From a checkpoint of a small image classifier: activation prelu, normuon at rate 0.033.
Rows from block 5, named by matrix and row number. Rows with one number belong to one channel. Each number is 500 + 40 x the weight over the matrix's rms, rounded and kept within 0 to 999. All counts start at 0. Numbers have three digits each.
# convs0: first 3x3 conv, stride 2 (model.blocks.5.convs.0.weight, 208x144x3x3), inputs 117-125, a 3x3 kernel for each
# convs1: second 3x3 conv (model.blocks.5.convs.1.weight, 208x208x3x3, transposed), outputs 117-125, a 3x3 kernel for each
convs0.70:474488509488507487514516449473479439488508479459437462442502437490507462527534528480492461489492437490461452452498479487500489524513502505492505485511493525520497549486439543513483550497408475525451520522509526515497491474450474456434427469414
convs1.70:527495496472451497544526439569548448471527508453472544489524474556547506506456453478467477479451461483457472457528555560653562556523508449455480467446509508508514524547520477512486537474493477534540488470511477529540481434520512510501528492488
convs0.71:489460428450470443560566518541526485501548457570631674545498493463505548446434499511501504458492467557519521445483479432494456526490412539508444491525456476468447438438526477462517478527563420376451479486473457491502530466450589548577538511517
convs1.71:449453482457520416514478498470441502497479522510513533534542522466502555496481549478476472525501537488508499473461418473468432491500489526521547469430461485424495541504470447477458476516470468475503517528567476609562500524469507517488513521502
convs0.72:491473434511507488544523532495491457436460537517473549506485472507549546544531535531502540498522443497533559499413381489483513582523546449504481461423475503481544554525484486454432469502464542518483541565608521542488500459522508499521519534533
convs1.72:462470486473532523456493464514562575499619565473453492463498447484489498487527504450504465487485482492466489510506478523530542446477460543483464476542543564584569566541549551528519461505492432465504540566491450439474527512522556490472505429462
convs0.73:519496513556482507530523532472481473462469436446422439488524489518491528479504485547582528560541521511488545491504520556556528491518504472460467497482480546536560511477471542541521542540513495480520466463479434449502562506558565512510529511470
convs1.73:458532550418463558528472502502467525447461526466441490533537619504475487474475468504509537478465459493556525531474433517506436504479501504475471486542538533500506508486523493455458472447463517440471506464462479503536456545473419535481509551550
convs0.74:373353414425405456493481577493599554556510504500533548507533524434510452474460451482546552507591500499548496448487492446439507527552514442429528428478508431472472490460489564513547645633601446472455454418422470456451404432434479431448471519449
convs1.74:466470501523462478497480436467455462539508558556497532531574526437471469463439519519498495510422456504399418468533500544580555547587545501481480471515509497503498460481471474485493497527479549568552511494513496490458490540526594571574541548540
convs0.75:512483471477484506475397408465473479544543577547579627541475448568532536570526531476488522507496477506505514449447517477457467469449493487465487558480512529488543490507499518569563567551544497527497492506486420455423479513499483505461483468485
convs1.75:529510513556617593466501523486522544540511560522506481472479483431460464510516536509478482494500467504480442573521502567551623511519552548450523453443482504473502482484477467504508459454478427536572479505466523544462521447512480437477513452441
convs0.76:528529511497479479482522494485461461479527468535511486549524599571496509566525560570506514568517500519471494505526602566488520491483472484483458523501531518504473496486503473484484538566529483458482540543541501499542514510546474463505496508476
convs1.76:512543535481544531551580548551499503521568606498543502505552562556468540523511505506439466544528461507498530443479450511449494528510543496483508541517498514511561497490527521534507482452440493505473534492523522533543520517532542560502539524549
convs0.77:542545518502447457478445428468485452493459512375507540568555531442550511467511471489551574490475509523552553555494497504442440440501552536488491538473487511481488454425407484461499584569611480505499424476503526472501416435415509469475495519516
convs1.77:514480437440511506489500507509499523471516565566577489473531443495482501493437524470436519506477466560571514520539468518527504464484485493531498564477498492466487443498464510475491463492453459488464500519478527474469536537488545601573481487496
convs0.78:557487553529543506505502489454472468501501461470509399498476518470529510413498486503505511491536513507482476498492491473505500528469517463467510494459537468505509538532514559571516489493505473469482496582599493544567524529524481476493479504525
convs1.78:553530495522509517539463505519516492491509455468462466501514523525476557507511489457420511514532563476492538532519479520430510482474471529504520508519513501364444520517527505497485440430491483429419499458455486501506478474497507496502479456460
convs0.79:530508486479487490522551492535587527578566591569577608614553586532523525522518520579518523623523501571595551516552523504533492446452426550566538570508511522554509523562510535601533527589594493493459453485457459511485553541558546474508539527533
convs1.79:536503498488539494469471424467497486566569601534529543486505453504479468506478472506468511480484496513585584507491439515527495548624525518499542499524435534476460528488503490428465481455530468531481486491449511549458519515550525561550441507471
convs0.80:541516496487502478512474524494492516510485517455481504491478530434496509534506527557528534515453514455486482504528544477472471494501485502521513492481488469490512463479470491515490506463476483462522463474404475450434461495510458494486457492540
convs1.80:510458458535458427488513456508467470543414499462518523436364399427417404632610546506563475464524460532578514472586530520549555497492475523575490488537532454492443542539502494484522517539557556480469572489466571433444536541451496499497488432457
convs0.81:464529514475535524471484484429441469447489459498448508499484487507509508470477459488462490472467497492488465463514512573462511491480523487506490484486466501482505529477489573465500478513453498483474539517525547523523516543533524548528508600590
convs1.81:526463499553589515527514503532448496492474445478464442502465449503485533534518464431501480440472463506502472476408412487430494495484483529508486439535521449489447454527463452575479468530553499488535512524583525564553441441446422387425473413495
convs0.82:459454495450485426424528529535465527576538513522525486532517511455487478514464495479468503485518452492515449577537543483472490537532506463450502426459457452444515454492452462479467522542528509519495474459499462430413498506490596549580572585544
convs1.82:489500481444476461513513512452460490463470477477441436495525555496546533481470471520561529525570526504496516486514547447489442450521480465498526465472505471503497510488467499438449546502440438463424449431460497501446499467488430431512479455447
convs0.83:469407397469413423465435432420448480497456475504484522559616593532537524539530627494477497496470454480467485526520468495468522543534568475444434506524496448479485533510527507509538581607528491507511541557480550541540592599589532537525533497543
convs1.83:524492441501526517475492519539495452583527515525523526518526531538497551573522564497547536542544534489465505541453491494441562519482528517463498529528485530457510502488533471443489476424449475534511546473526460463454503498515489502531535496501
convs0.84:453458453473493542525492479478460441505491445513513527546520530432472465450408432476493507477512520447469493506545527497500481438497472436490511473510540484484481493546487499504528525529539511525529463505447448431435503463486477470475452432452
convs1.84:490465481487522472519485470440444502408420503388488493462487502500490473543534497473498438498490445539625535540508471574560589503489504519516470512491503512591465462508513503485502556598542483495437561512487548494449511527530526478512493496462
convs0.85:549557515538542555522501458517549509522547503489519519482467534501482558484563543490485480496492521432485542502532545508493554548581613483491424497481440512535438483528533572567588539578600510518488537478470479455489454508460504524486540536506
convs1.85:441506489467554543535510498444497479463587451591582577450512450590547504511508503458464455438498499506486485482432457507477478513446389477449458514511540489488541476511467495460477459464509486475495522464501466525472501513461514503421484440517
convs0.86:445505471491469491519466453430442484492570549506467497507501479503493473521513483571523521479441460513498514506485528481474477473509508503462503488434520500495493485464414510505488507511493519531510527499535497498489527500539508516547564573533
convs1.86:484498491564511492598521556512458472511485493507512517512531491526529566464444487467487416435563479429496501508445459442395468468432485500419518499445497483521477505517508506530542522520521496533485587552450501516425493439453522432437513493491
convs0.87:473496485455482476522481488527537457501518466483480451459475505531506567480436514553582606483545577433514531482476487470524485459459445540507519455487475488568511488501592490477564519547596509454488522513501539540509506473498504460500473456433
convs1.87:457539536473538512519588495509523523603585538519511462520515498584567507504498541468468486500524503515429528534516539569514524503489492529537587531525544513451490515559535501495489556552513508516466534510483511495449500480471526514514524483506
convs0.88:522519483527496521508515540595483514539529464496544489524517533447469462477534474527556535506500554530559551522515552501568567543589504492460433460427448470454428483513473435468450486476457491474478463532533488432437511476484484481470512492494
convs1.88:517526494491461495510414486445522577328361409421501520515537503553546547534548542484430469407375498468443485455550529482602499464522598507473452517518495514526563495481483481461445450524475456529520547503493460490479440459474489458439478489469
convs0.89:526520485543517451560538487483476455452472539547513520547532522522523525494524571516434480534474519556560531517563562482497557589565583444517550478536512488551499507490542423499477518511500475489510528532514510465466469508484508482477515511525
convs1.89:529540594465514533555541506547513474548542482497452469497492486457434488486553537495446464493454506488475504414391468527488512489484508561529482494499471485477459531468515516514512558500506468473466447525495477480493517570598481513503558558531
convs0.90:506408439440354442425382393594628631568523655528512507452425411401459379460482445602579561505546549450451484513457487484455523460548543501530644502477518525467477456496441563516505533598598443467467444479459479508474509467468542487457505461454
convs1.90:459507510506466499518472465512525554505507566543516558519484541458449524469460519531551569489479501466495513504552558511503511466476565551559475493507469507499522506454476521496495553574596479551481434470466396398448499447505521473468500455552
convs0.91:584581541580545576506542542454483468561571517570548493487552507521507489515492529399454500433477453490470512506517530542565637534535518495489529481523517535524524471468503490581535503558592507486507532475530509475515462497463520473455432438467
convs1.91:526541521517554543522554516528479501523488454486499502467539519506487475485474482494539541498458436492475512507479469522547551481451478477501486498448477492447505455497528477472495417415431496573487444518486405428444453431420532499467460483456
convs0.92:515509536487489502490473451471488511539485486497494487465489502472483479565534498483533512487478481541515542464480460490513520505519468508500558495518505508535500493514451507523478469542449493474496496539509504520524481476533522518499519551531
convs1.92:473504472526503530533527518472494507557491503522484485553506556484450469528484521477512495469476468531503477418507462484523491451434484469512537534521448489514489531531472580509493513507532483510483505489437508552474499481477444471495493512553
convs0.93:441446450489507500521524507539492514539551521501497512532523516520537567534519570502515491472449507472483509485516527469460502476492495494519482495525521550562596566537478449512534451479506514504490615521541570521550583585552511552564485475496
convs1.93:484469472519496482485473418540547434517522507537478470459492466432424384431497543473523523512496522490540544469455500470498532474477481456471470476514464489532521476425512529454426565524498449399460454438423448479493496547498529609542526622523
convs0.94:474451469462484509524546525493567485521461488552558523541586564557522518568474512503505519490526512459468533448467472458469485479450481484499493480485434558511551552507504509463410525510437537544545515594534555521532487535539464485475502523547
convs1.94:511517529504503525503475443470514489535443504494428486536563583541500460422436380529556483509515548476470520492501560510587571467569493459511491478462457498454416408395400391384433566525553460519416476512458555493408546542515495557548450515456
convs0.95:472484486430470496536519544499493469495519512493478490504519550584552566615566520446506471508530484519555534498555528583543611507512530547493443536515499507496532517461534457465529406429500554484480567520553577490512494535507537588551566517530
convs1.95:523519502485542484548523479494455452464490400457453418439482487571500570498513511477456469513478469522468471494523491518517476488480498494521502485493558526538553544494528544515538511530487496504497516570576545566548494485549476469493492483515
convs0.96:440480476512553539483539543518519514454482534541533514502521490529523507547550543451510461455427476454451493462469441529506538509527515583608527462481494473483526516586587500547600455482542519520531485518478463394463519516515478541554436492515
convs1.96:460485484423528469449484465555571533521539530505498468558542521488426487454462419521434406532549425502461451570538497516416482425409417498472484517589487466507503467446441441489374485477437499476490471476472520528525486508517473502485470551561
convs0.97:505495505507470489493504479478482392518485490456506508489527454460507482410497505534482503506497473565513571504528472500564596525550524423436455425439411406396386529499520561518569441478502546508548510479557566504494451505515475548557483565619
convs1.97:500518499529528476494477442475457478446482467463409453460498487463518521490499502506492514490453528481566486480472477484467484428496451471483499454458475488462509465453489470438481536540487519490494501471587528589583495453460481471476444502481
convs0.98:492498480579496444531485509547482464516528447520457504437503492480530511488451455476505485492519531499538547471515546476525509449459428492528510518493518533485507447533508533574522469551493446473542490484520456483518522519558503503525479453510
convs1.98:492559488518480414471558528550416498499474501447462520431457468510391426547503477481577587509538532472473485540572518512493424459438462508460502541488493484439534531464514501502539495466573496494456479445463431496492486514527544494497517501475
convs0.99:546586507487501508516512471525508522535480506504537534529504507533506521512512512508496520532533497531510483518535578509498489512478462453391478515483500479465482519489485488501522522487474496516542529533566493564544457482497489518486490521489
convs1.99:536493436469500438424421467552547583515525530565531554479445534465440510500551511506549509546587594466484478502433491490437442519476480468463506473474487521453450476470420430377426457429462488505440524496431491531455526510504531478512485432499
convs0.100:540478477492477483497435486558516472531467485513511494482500421490488497535542511516563572484499542477525547525501565487514537486493492465516486514534444483476490507540578528491518496519510524479521513533499524538508534543500537460466540561522
convs1.100:499476450504562521487498507420462425507566472536541527587550494534499508488497486483470477502485414507502469497471466543554515496566545450431472441496464495528515436470523448449514530505517467530418474486472433477501543478483521473475537508473
convs0.101:481470545427481479529518539509529543488507437488544503521520539536496492567560547506487558430485446460452477396498486417506474491509568508472543461497569520485538525501464529538502484501481503547510536499523521503531455483469536557592524598569
convs1.101:483537491497586515497518505521498495499519457504407423495486509493490460498431511518503536516485472526443482450464525501448524487474434432444462514541538553527529570481518530439473546535518476493492519480540468521531495531540411476488496487564
convs0.102:553451439550460435530446445437492505469490528472474500527509503487496474524477573503496450559513487472493473487563540501558473538535546491481521486490481480449501461502521560528544490572472501489537480525556481494543567550593514495522550549493
convs1.102:518535479531577534450449479465490533489479462485502454512498519460537563492519517509483489523398473546545506451429483491434497460452454518525501504591544495546545531481468494447439518465504492521467563532441483494444468539578503559636489488515
convs0.103:495449488513486569511583578489497502447486501532563544515518515544487484503524515506502507514535528482544478439430500512485477486486501492526481517498466488462499475457528478496528523490499466490484441503497495467492543544486535528527487462464
convs1.103:518495487569518509484488507493421423628477489557497446484501453547527479587515510488484469480521435515536522456435444450413457459416428484495520546522515502558536526482479476455492491479439537474502584498465546507435474527468495522497547523501
convs0.104:467457501455440463422434524453422411407404410429410433460532506501586480475505524501469458512520506466508492558610624528582616485534636461481507503437487497493504543581646536570571570523543526503508491527490480445520489512517572581486522526498
convs1.104:468449458481528467531528503483427440569461472538509566517522496510513514472419467470493450498492472520530524537606559582618527536503533477457511512543504481495514442475510494474451489453489460540538546550518503543524565494471488548491542534486
convs0.105:455461531441445458514486444539498474566526531539503515455497491508493464483464501460460504431492466453449480488530493469547564525487495472440481459422477460461449537501505566525528578564561509533525481453458443441407555617579547538531434453490
convs1.105:441489518395426439452459477474426464457479490515454446546529486498566535472537457457481492467526477537565513437461449468504425450456501418490481504504510505488445434461442398474490491469521521382446412415478446493549526498526468488511501490505
convs0.106:452446354482458467484463447561570582534528470617496481463531450461470436556545525402411441489431438468456439470494558596550532545471527529371416535370394551432422461476471569544497511547542515480526517434483515476486524613564477601596449577576
convs1.106:427531516486491513488532551438390503485481532480516515542524499483484517435439535523543531457556484437544549498556537494503531480520504489480486483470470518486549521501445497577470528502514502532532452440479486457473498521523542532512477491463
convs0.107:502539542484519521466514520515444525444526476440486440491421489499466430494455471462466519457484452424406422505522537501499537518489522509492469496483481549537490461537553521481487507531516564529542534500498512480493467467482459468488444444429
convs1.107:475452490535495481575576563561526501561506469543449510477491515568518500466443482515471553556521501515518534553484511541511538544539508550467494536557503535510506520480545500428483485497488455470444508544551466508461527550556564556520535535468
convs0.108:495515518530544516486516510502490462498460485474545533478501512479527494437413478482500494495495449495464450538561478528531505538524488507452470463470452465449483502540450527516541516558551560517547554538565533488501483477448507493452503511476
convs1.108:490449485460451454469480478499497471492550489491502538528565475519547497527423439483455474454446511447432484597569478547526542504384444478487510523579541488505509432461485463457442489467452568426450491499473452447450454437452509458405508467401
convs0.109:450461513489557563506520539506521522384367411436485443517549537563541525538520560497548515512467474528518523519489500454437528499489497526505508504464497490478578505509529521515520525500452513497503563539451509530496492501553547550580534529541
convs1.109:521483551509572532530522551468507521416506520490492522533540569512540534493546463573536503472506470525502511454459496534559527559557579513512477493523499472508521534519465551545521496491436417473456507504493530454450446462464487472521432443461
convs0.110:636664695515575567470475483542568579510531613543612576530483453472479446478460515488539570576584608551656604521466513465502470505480494555482483485440444520515543513534488511576545534514539507561544511498528487486477490525522535602554483515476
convs1.110:536532516436519488402476489478485472491473497456544513477455490539512510501464523518519540543473517503458495488505489479404435443439500498545562511520482485453552474469421561541499505513494497550555478509479461478472507487533508533491486559504
convs0.111:518530526543543556530480554501482519471558468486488478493529471491476469491496502479526512487527523503475461503478550568543533585553525508525498453488474476503531553545524485458468558491485464430476462488520452456496532567515496481530502530542
convs1.111:526564605528550598514586541499444503483487457552517504513462485488453517500494548536452458492430467527490467498522435513619540428561534522539538495508531524541496446519461490528438506482423554473490537489476565536552496496505446495522568564543
convs0.112:498469499448491516497454522459502485468536492481489459495451491516506542501551548513521510515488504485484518504456474535451446549508474498525486516507495510521517513500520497511482542530493531523566568510587538565597471447392460466456508442466
convs1.112:506496470483541540448484470474517508455459497554548577555559594522530545543494483522497492529554551517488507443464425527520522494510490450471522513559530495460496448480507440495477517576559493515540530510521381465526579531508635514465572514523
convs0.113:487495465515534465472442464565543592500505476449464447504561511472527488465485471495517532541516537554555546468459457453439467495525494489495444490531513528499534513437468521527489493498445448489477475469470525516527489534532502510461452514530
convs1.113:600599561489526500455481466532522494487536495508536505529554554420460469480529507472495523505566511506536504547526499530535467484546451530519525456458478481480489569502554487451471528526489479524550460438477514551554481518497525567523486474472
convs0.114:499506460559524537510587535449468485443496530606585582528543569509474479466501463538495479545491444572515443594581582446523506498529505448486510564490548551530517563541584532529522527512489440459490449482498446532491514480476487467495521504562
convs1.114:500438430535512568520490503497516470484464463514515537476517519540551507492534506490489507524513503575542484490465503436484473450443454496485530542456480453444495503471467475506506529512602527488505484521510483552495448474479509562557524546520
convs0.115:380427492431523560416518481463508519472457501540515479439515532469503519449510535465502523473484526478447512447569554470477504472461539517526437561494385593498440498511478518513472509537535507486529517507528489501485506496482496481448479475472
convs1.115:416459456486549473495435529581464456547484467515533513505498536539460510491468509528521513552573417468542472461545530565531448497480522550473517468502546530508511531456510489482505497478567522503541665494522540387511521487459541447480436469476
convs0.116:494478483483504509452439438473501493534508469490552553525531528468533543511555524480526509502569529504558501487541519488523541482539517550492499485512489410374393542544505501463510520554554506487492487494526506565533507557549449531525474521523
convs1.116:467466475499520494463443507474491528468597562493455490533479491483424441509503534524508515479492539511478498476496530576532454517526517505513547509502461464453528487527485481547478467503524517459502500429465451521438474501475467531518480489432
convs0.117:506528525495494499515513511436434394505509524567566555472472476522494500487481446477499462491482428589515469533507467529455446451553494494472430482410383476465468548480453502479497504507541514512497514518494588535507509550516507472533428472562
convs1.117:491575551469502488523544459450479535488492546475523543541510448532502496468458452493486471524488518509514506498596516486530443450487474576551507507528555502515508544536505552519481538553516508538574492488485520588546491460503488461516478449529
convs0.118:544475490467491476533522496465453476512462500416455438472505520518503511469482460474498505478528526477553505496479516542495531521528482475527520430494511494508481496548476491492519518535584458490457545488543477486456481536450515551521564598530
convs1.118:502476487530446503516456488616624590541588550490501464479509474428522509517502503476412455490510447520550515468492481489489430541497490480508545473450520512470488508554540411481481509502543534503540532526580628631623465500508493474467488457485
convs0.119:561538504486484493494517547481498523551545553472480516531502512505496473479478446543491536535548529618620552458480494491463481528479487518486433474430405476488446488485524521479493477449520535574560514464528523520546490482446460410464465473474
convs1.119:603664623553536589536567578529470550513523477556463502436490464509455497488508509513460505478406423473417441525450468533554541506570555539512508541496467486462484506539523463488486495482461491476490462457527436486514492474537503538509443458505
convs0.120:494517486524531520501529510459466435483452478514545529450467527513481511503484495491547538484490545529495563521535510527475479565517548492529490490520511517488453431502508469484512547500553524521468585548526468481491461462481486495531525572569
convs1.120:506508485531496468555518517445429439463477485531514480427415469511441522507473524476453507460453456482508486444462484525485512586590489486493500535555559511472495524443505458505496493451462445477503476574507496535513542535502568541537589546536
convs0.121:536558509505520482526477459557574560634568626641578573493540505498507474510516491562489493493483462539539500517534500511544526524543527468426458502502508532486460498505526496423487469473505487514528551536550527459536444384384496420374490459453
convs1.121:488451507517526505533574537535516535537572646503453512468521469509520515506436493500450550494479474506504513464451451462460446458423424599557524561496470489469473527498567479554561542541534487464461535473530559642576474474511490514504517538528
convs0.122:459461400489473487464487495504493482454514502493481482552598543457507511468493492556503508516537543512541489537516504489498506501517526563468479500484465418440459596542572499490574500529577473500476494485478522478498514485495506474485502482504
convs1.122:494480519483493532419462461488449472545552560507475508492518415499502465505461444523506511501511520534511549480478474499495460505415438439430493463484488557444444456519517510538522532515457470594500486563487389465444528547518489498505408497505
convs0.123:501458499517452511472465481451479551500472541574589531443436444440475427453467431501496531461509511515522537471465482462440518547500508505475557517511493530497537523565620542507556549458502477474516510497519451454517485503499530515528497473487
convs1.123:487505497477518526456468477499451499517534568508497496534512456568510529504482472581476524482468436510538564484557533532567548563550609531540444512557469509531448512496459487465507491484512467431463518483525485507513498532526492494499515525489
convs0.124:504482532508525537498513534512464408453491480514501482540520546488514511492507553534530568505500449487519492519465501457558601504565611484476498502506511448487492500499517548568558506587511493515502500475471483477473493534511507557505471524475
convs1.124:474464471546525486533473492515506547498471524526546554449487542510492506469479473504484422530538551465453494544558506459503471408436549480499499518546558517522507487492463534545567579535596450509503472462516486428495581461456508416402535453447
convs0.125:531489426513519495553532505485477450484490528506558488465497501510509490533512458511447488499513526498481458528496493512525597514469532467506517462476504513509503459513517479543518501509507525491519520500498477452514477518519449444488448457491
convs1.125:455464529449542520478523500529464532465479500423436466557517508463488476483464451531624562548485527485394507513526512530554521613625608545475474482494555450398520534470491445503492477423470481582508562557474514597550470510520493445468515544504
convs0.126:455504429459495453523531500439443459542497562511487475500544479508515498505477499471470467486430463467497523512551523517531515498511477525512465533507502566514487508525511552545566483537560517529506483468517509504507503514527521485465455487428
convs1.126:515448394509502531509544470502502499562491473519472489425427433460494505429390489531528516462572534468495559387501452522543477496446492446497443452555463516513524505491473489548470481528513502441462482562500463536443544578450469644547493498557
convs0.127:468476509488417500520507537476492469487516476450452492506547502491504516499566503471525581467508565550534551426498496498486530502548488518498480530508460525469448486495507493468489437511484476464513491512566513464542492495501507511531443468492
convs1.127:540567526533498595535547515514482489468493439489494523473473531506425533506532573502472522532463555458447524547481423533504480565566535524487519495496575486479576502496494528445512502457440508521511543444440473465452530512461534578550530533506
convs0.128:485504553476502522489580480519492436451493478488463444482511440550548530562567547445450451468493484522480480467487512490480522494499553498510572497541565461498534535569524489520523565581540454512546442465479485515526512524486498548523494553514
convs1.128:490510479467453470482494552497451466543507473491404482524535518552508496541459460506519498433459477467474507478535481469512454511573472478457495497485529486529528477526538507510527483494451512530509526491518490496479503504501452474479492488464
convs0.129:442469480424472540443461480525532549484407474483446474449453497495507497459437470506535521525516539482504511556559523488487518455507496545501514509531546512526503502572545512568568487484535481440467470496511504489503482429465488457485505465497
convs1.129:438435417495503492413506460551551561452480519480453554485478506528519517505492481466454477494454463508570553514488455502464500489493490510523516517509535507495500493495488505492436477509533515495439507564518411496515487494484461519487517516494
convs0.130:500482491390433456496572494447381410562473489537536480560539541524539484530548530489514548526482508529478539483530572496494529551502454455444473543506530526502564441524474434497543514512601487451519435428438511512527537472466520500487503538530
convs1.130:557526503469487487388498486513476503499546490537505491524492491467511446522549544472504498504448432563575539451441420536507527575535479529517483536483532490479523447448473445457467458426450544530533492603598513536533477464513475492584500504519
convs0.131:486446412473450468567538569502514517450473508481441516494508451499485468473537508480509520515544516537560565510514498566563547519489510498446409419475440508490494560522510598582499505527552491527598452512549535505557515549509558543559513518489
convs1.131:542513538490420427523483455470431482471467555516522509431463474554543568485569464509465462455420428512446521527500544515513462523488413455481477482611530537613570475506461446383467445412436547505463529526501448540559522556526515517536559566470
convs0.132:513468504511525491551499531516494464461482481460486456501504533482439479475431463513507520508533516530515519452513517508561531471488495519490450466491490462532514507563534486517521490513516564467475544495484560490483493495449489471488480515511
convs1.132:449473478514528486498537450574541551593517451449471468537508542518508534469500509494487496480519465516542452468507467508507448466496464501479459458474536504556564520566461483457452499485452527560551507502514458481485501478480499477401508511496
convs0.133:527489491526524509475492408383425530471476557464476553472528504543577544462511503494473510503490528525518535458485504439451510460497558399456461381500532432500487436517574466479482570530568503513521530533591538507568487560553498509535527527529
convs1.133:498547520470518573470526514519471480547527534548490482486493520532456495482495524533527538471450563501473506518509522514503484535542470481528538485448495535534516474500529466491486506525496546543509435467534532491538428427481472568541510488503
convs0.134:448483473486468509462451494594649675536550497577504529502507542507520486468441444482464483520466497508443472503463456412442447445484474571530484564500514544501509537566558522547536504545545542535503439457396539504505633623590548491556538502531
convs1.134:475434474454478482498556528491491500553566563581533520455488473448457504500505508460411497499429453502463507505427438431454462512496506471464476462463462471500485505514493533475503518513541462436425481499486508510520424482501489586459438453452
convs0.135:473482488490494472508501515566599517493575517481466481484475494529544542530484503460506484501522453522518472459499510541575518470576521459507509484476485524430434464485545493510487503478490507491439483468460491467468449494461510519548491496518
convs1.135:461496510505498535487466436453479462505466483528513494504489506553526525522497492521466501562572554507587562450429432514504547502522545509489499509490508515504471501508481478479524460426501488429392465495453461512456501520429512539550474501470
convs0.136:475470507488443519464503538509486484505435432521450504543459434489505510488487504486522490528488466574493504463513507464485503480481511524554503491522432507483466550515519490506519489501553453460418440448474485469512516540494538503454529576492
convs1.136:561526548539529507578525532455467491533542469505406497544492449521452493491500529545467496510576495489511507516509507504459482514548468455535503456546453531490476510551545486496484491492473479519533516445529601479531471506465493470510514504517
convs0.137:475415445498500532526533564562508579462485468489470450458471464545515487561591531509455474502481505506474550490501478468486428593523504537517546521480490440431464504505475435491496499515533475461440464440462593548611509528523462491493484464471
convs1.137:586556473512431444494462454498497479547495488527513518594508522533454448439497459502601524483596535478507460502579543475483535492529456460511483462492486500550485538518541594551585461494481575493500515570537423470506520527489429481470505494435
convs0.138:454504402438489408461464479539478494598513508506458521521548513483542501470541525548607573580602580485529524513441453547500471512442468521504522535508499537488504447488400441443460489551540495496495448469486537555599458479484476505533484486516
convs1.138:527551551522494509426483450526466508497525596470438471530555564447461482428450493544508479453479439445483478567475498612513505486525517498488504523555508521498508544563583518499522489526508515560511569512486550490448444495495524552555458509500
convs0.139:508498528489460516536469479477527553522553543476493469526473484557508480551514487483499465514577493499496520484469470448459517510459498485480473537522509533464451492509456505481477495449466485492488498478511498496510506568568462443480476498477
convs1.139:499426445538540485454522489457468427483455426499477461470451477541506487518530522493523476485551429482521462543533485523528462461602540522493489538519490487509505501431407521455504567578526476483522505492494471453485490576559482527521481484441
convs0.140:472515442449484448407419456485513461484532495510538544553520518490519522504547490496479523489496536468558541479464491506485501494493518518555514485502479444466459535531499564534535575534510533484532527504589512534494497528518525523529499529505
convs1.140:545557601505556550505528523561505500507533501531559527456495503499416436508492545493436441478490431511537535487475441427380419472470529472441473512540527505467480470507519492505490455469471538505491494493497406500519502499489545537514531572515
convs0.141:536571523518545537502519498529501512497474445496522517487517547547495561520481496507467501557494452545444482513522455540489454535484525511512489437455441436465463538516507466496494498542507495502579509497555512502569528548518464480492531547520
convs1.141:483459582532488502469455449430431419450427432523499469563506495474486511504543515533566592526503554484480498453436425547450432524509461489481520471509539505520480530517490527533457415416412530486457527476467469506487490498489453486508451482523
convs0.142:496459503551437463500494543443429536350451551461556558485476517525506525495466473485467522467457528489524552531551537496514523475532529451451490471418445431464496462526572382491492425404469468452464512486485434523512508459511524519466636585557
convs1.142:482458469488493481410463495558565586538521513552466504486441449498472395524518522524494526482469485506491502488463462452480403527519509513481511517469483530482474512507522475495469503484480489475531487516572574606567519499463477509507501554536
convs0.143:482500517492485488495495508498531496514520526534556508533553545487517486526468419504481510501445489529499455460411529470461591516493570473519482443493468443454439464524555488519499507517536463477473477506450520538467538516471494488507497493493
convs1.143:508482518472483532482504522527457452448477363479428419487511502501433466539505502509464537561484571525499443505402462546469571468504519480476550481483576491519564544461515566469487586474538464548519485468475443471481527482519516423500507489482
convs0.144:454439509478554534507560611470484483513466470433502477489525444524456475535567589496481491487502546524564575478488467534509536511519488546517467530518514529588481534532571463522602492478565549509516532513491490479460510452496547445482495479484
convs1.144:513513474514545518470507491485514482537510462487491516531534567540452478482519471520480526487539547510490520546602564506652534532577470492487536488437446478466503540475491527505479478497515583503542532448491446414458501509555498542484459489503
convs0.145:535540560476501531547538563527561522480504490537465508448478432455408419477492461444446467490527514516547537514513533502506504489540503483423449488471446488448453472491490443480512479483431516501500550532553554549544496460493495474521492473503
convs1.145:461562593487425479504496491496514503512563504468515491522493565554591524488463445512473534513518571448510528498487451509483451492476487520503513516490516549482497465427469512462567538540608507526489497517500431559516499629564489521538528489512
convs0.146:444427495469473488533477452476517466531496585472573482478517467526497515508493468480481521522503507540523518454510513534527515474512534466500516474469514420468459546519530604571548646617533454443423471539487554495498507492471505476488483482523
convs1.146:456476509491507500547502481551453492521502546486456442472455536490496494447448455503490505466489478469505574463453515466518473515528493486534527572629555591536601520579535488522541497445473430495431493489522500514513457562533510567513538465500
convs0.147:402461481436466459451437492529534647626540585538565522595532530523514517469505461514527495560551541610588583551527571530476557526528542477478487426419453445460481467512488508538464555505482431469478414492476463476437545551508525533501437462444
convs1.147:492507478492502498502477424517433513515468506473465418460468445459437487457433518487503508519500507497530499478514509479499503470527514509486485485483517469477504471509496542531507501519516552575550534559510524514485544476575535505466495422439
convs0.148:461492478520515492499473449436456486511462503478482461500466491439457475445433487522502535481475475487478481497535510490529485559540544533519527528478522556486520485448485472499480512537561445465447502518512484482465475473502471512454437463450
convs1.148:555520534489442499502482491556479516549542491545511520527451526495515489460494531429423463454422489471415481468476507506520530466426465479461468553586569473534556586602551475531492476491466528487430587605545524513512548493490496453499500503568
convs0.149:472503443488490493523475511483487512502438509450487510463503505431460543517517532524481487528486479537501477530488484570542530456478498471512528516523516469515509581575520580549518455497471518503475489512518504477497535525521533464504466504500
convs1.149:487507462501468464494478501438520473458534510533569508507508482537575487534546504538482547527518548533485517490406466438403490454383439488491491510542490551532502544539532556581587516472471444470413494498482467543553418472419476494433497479468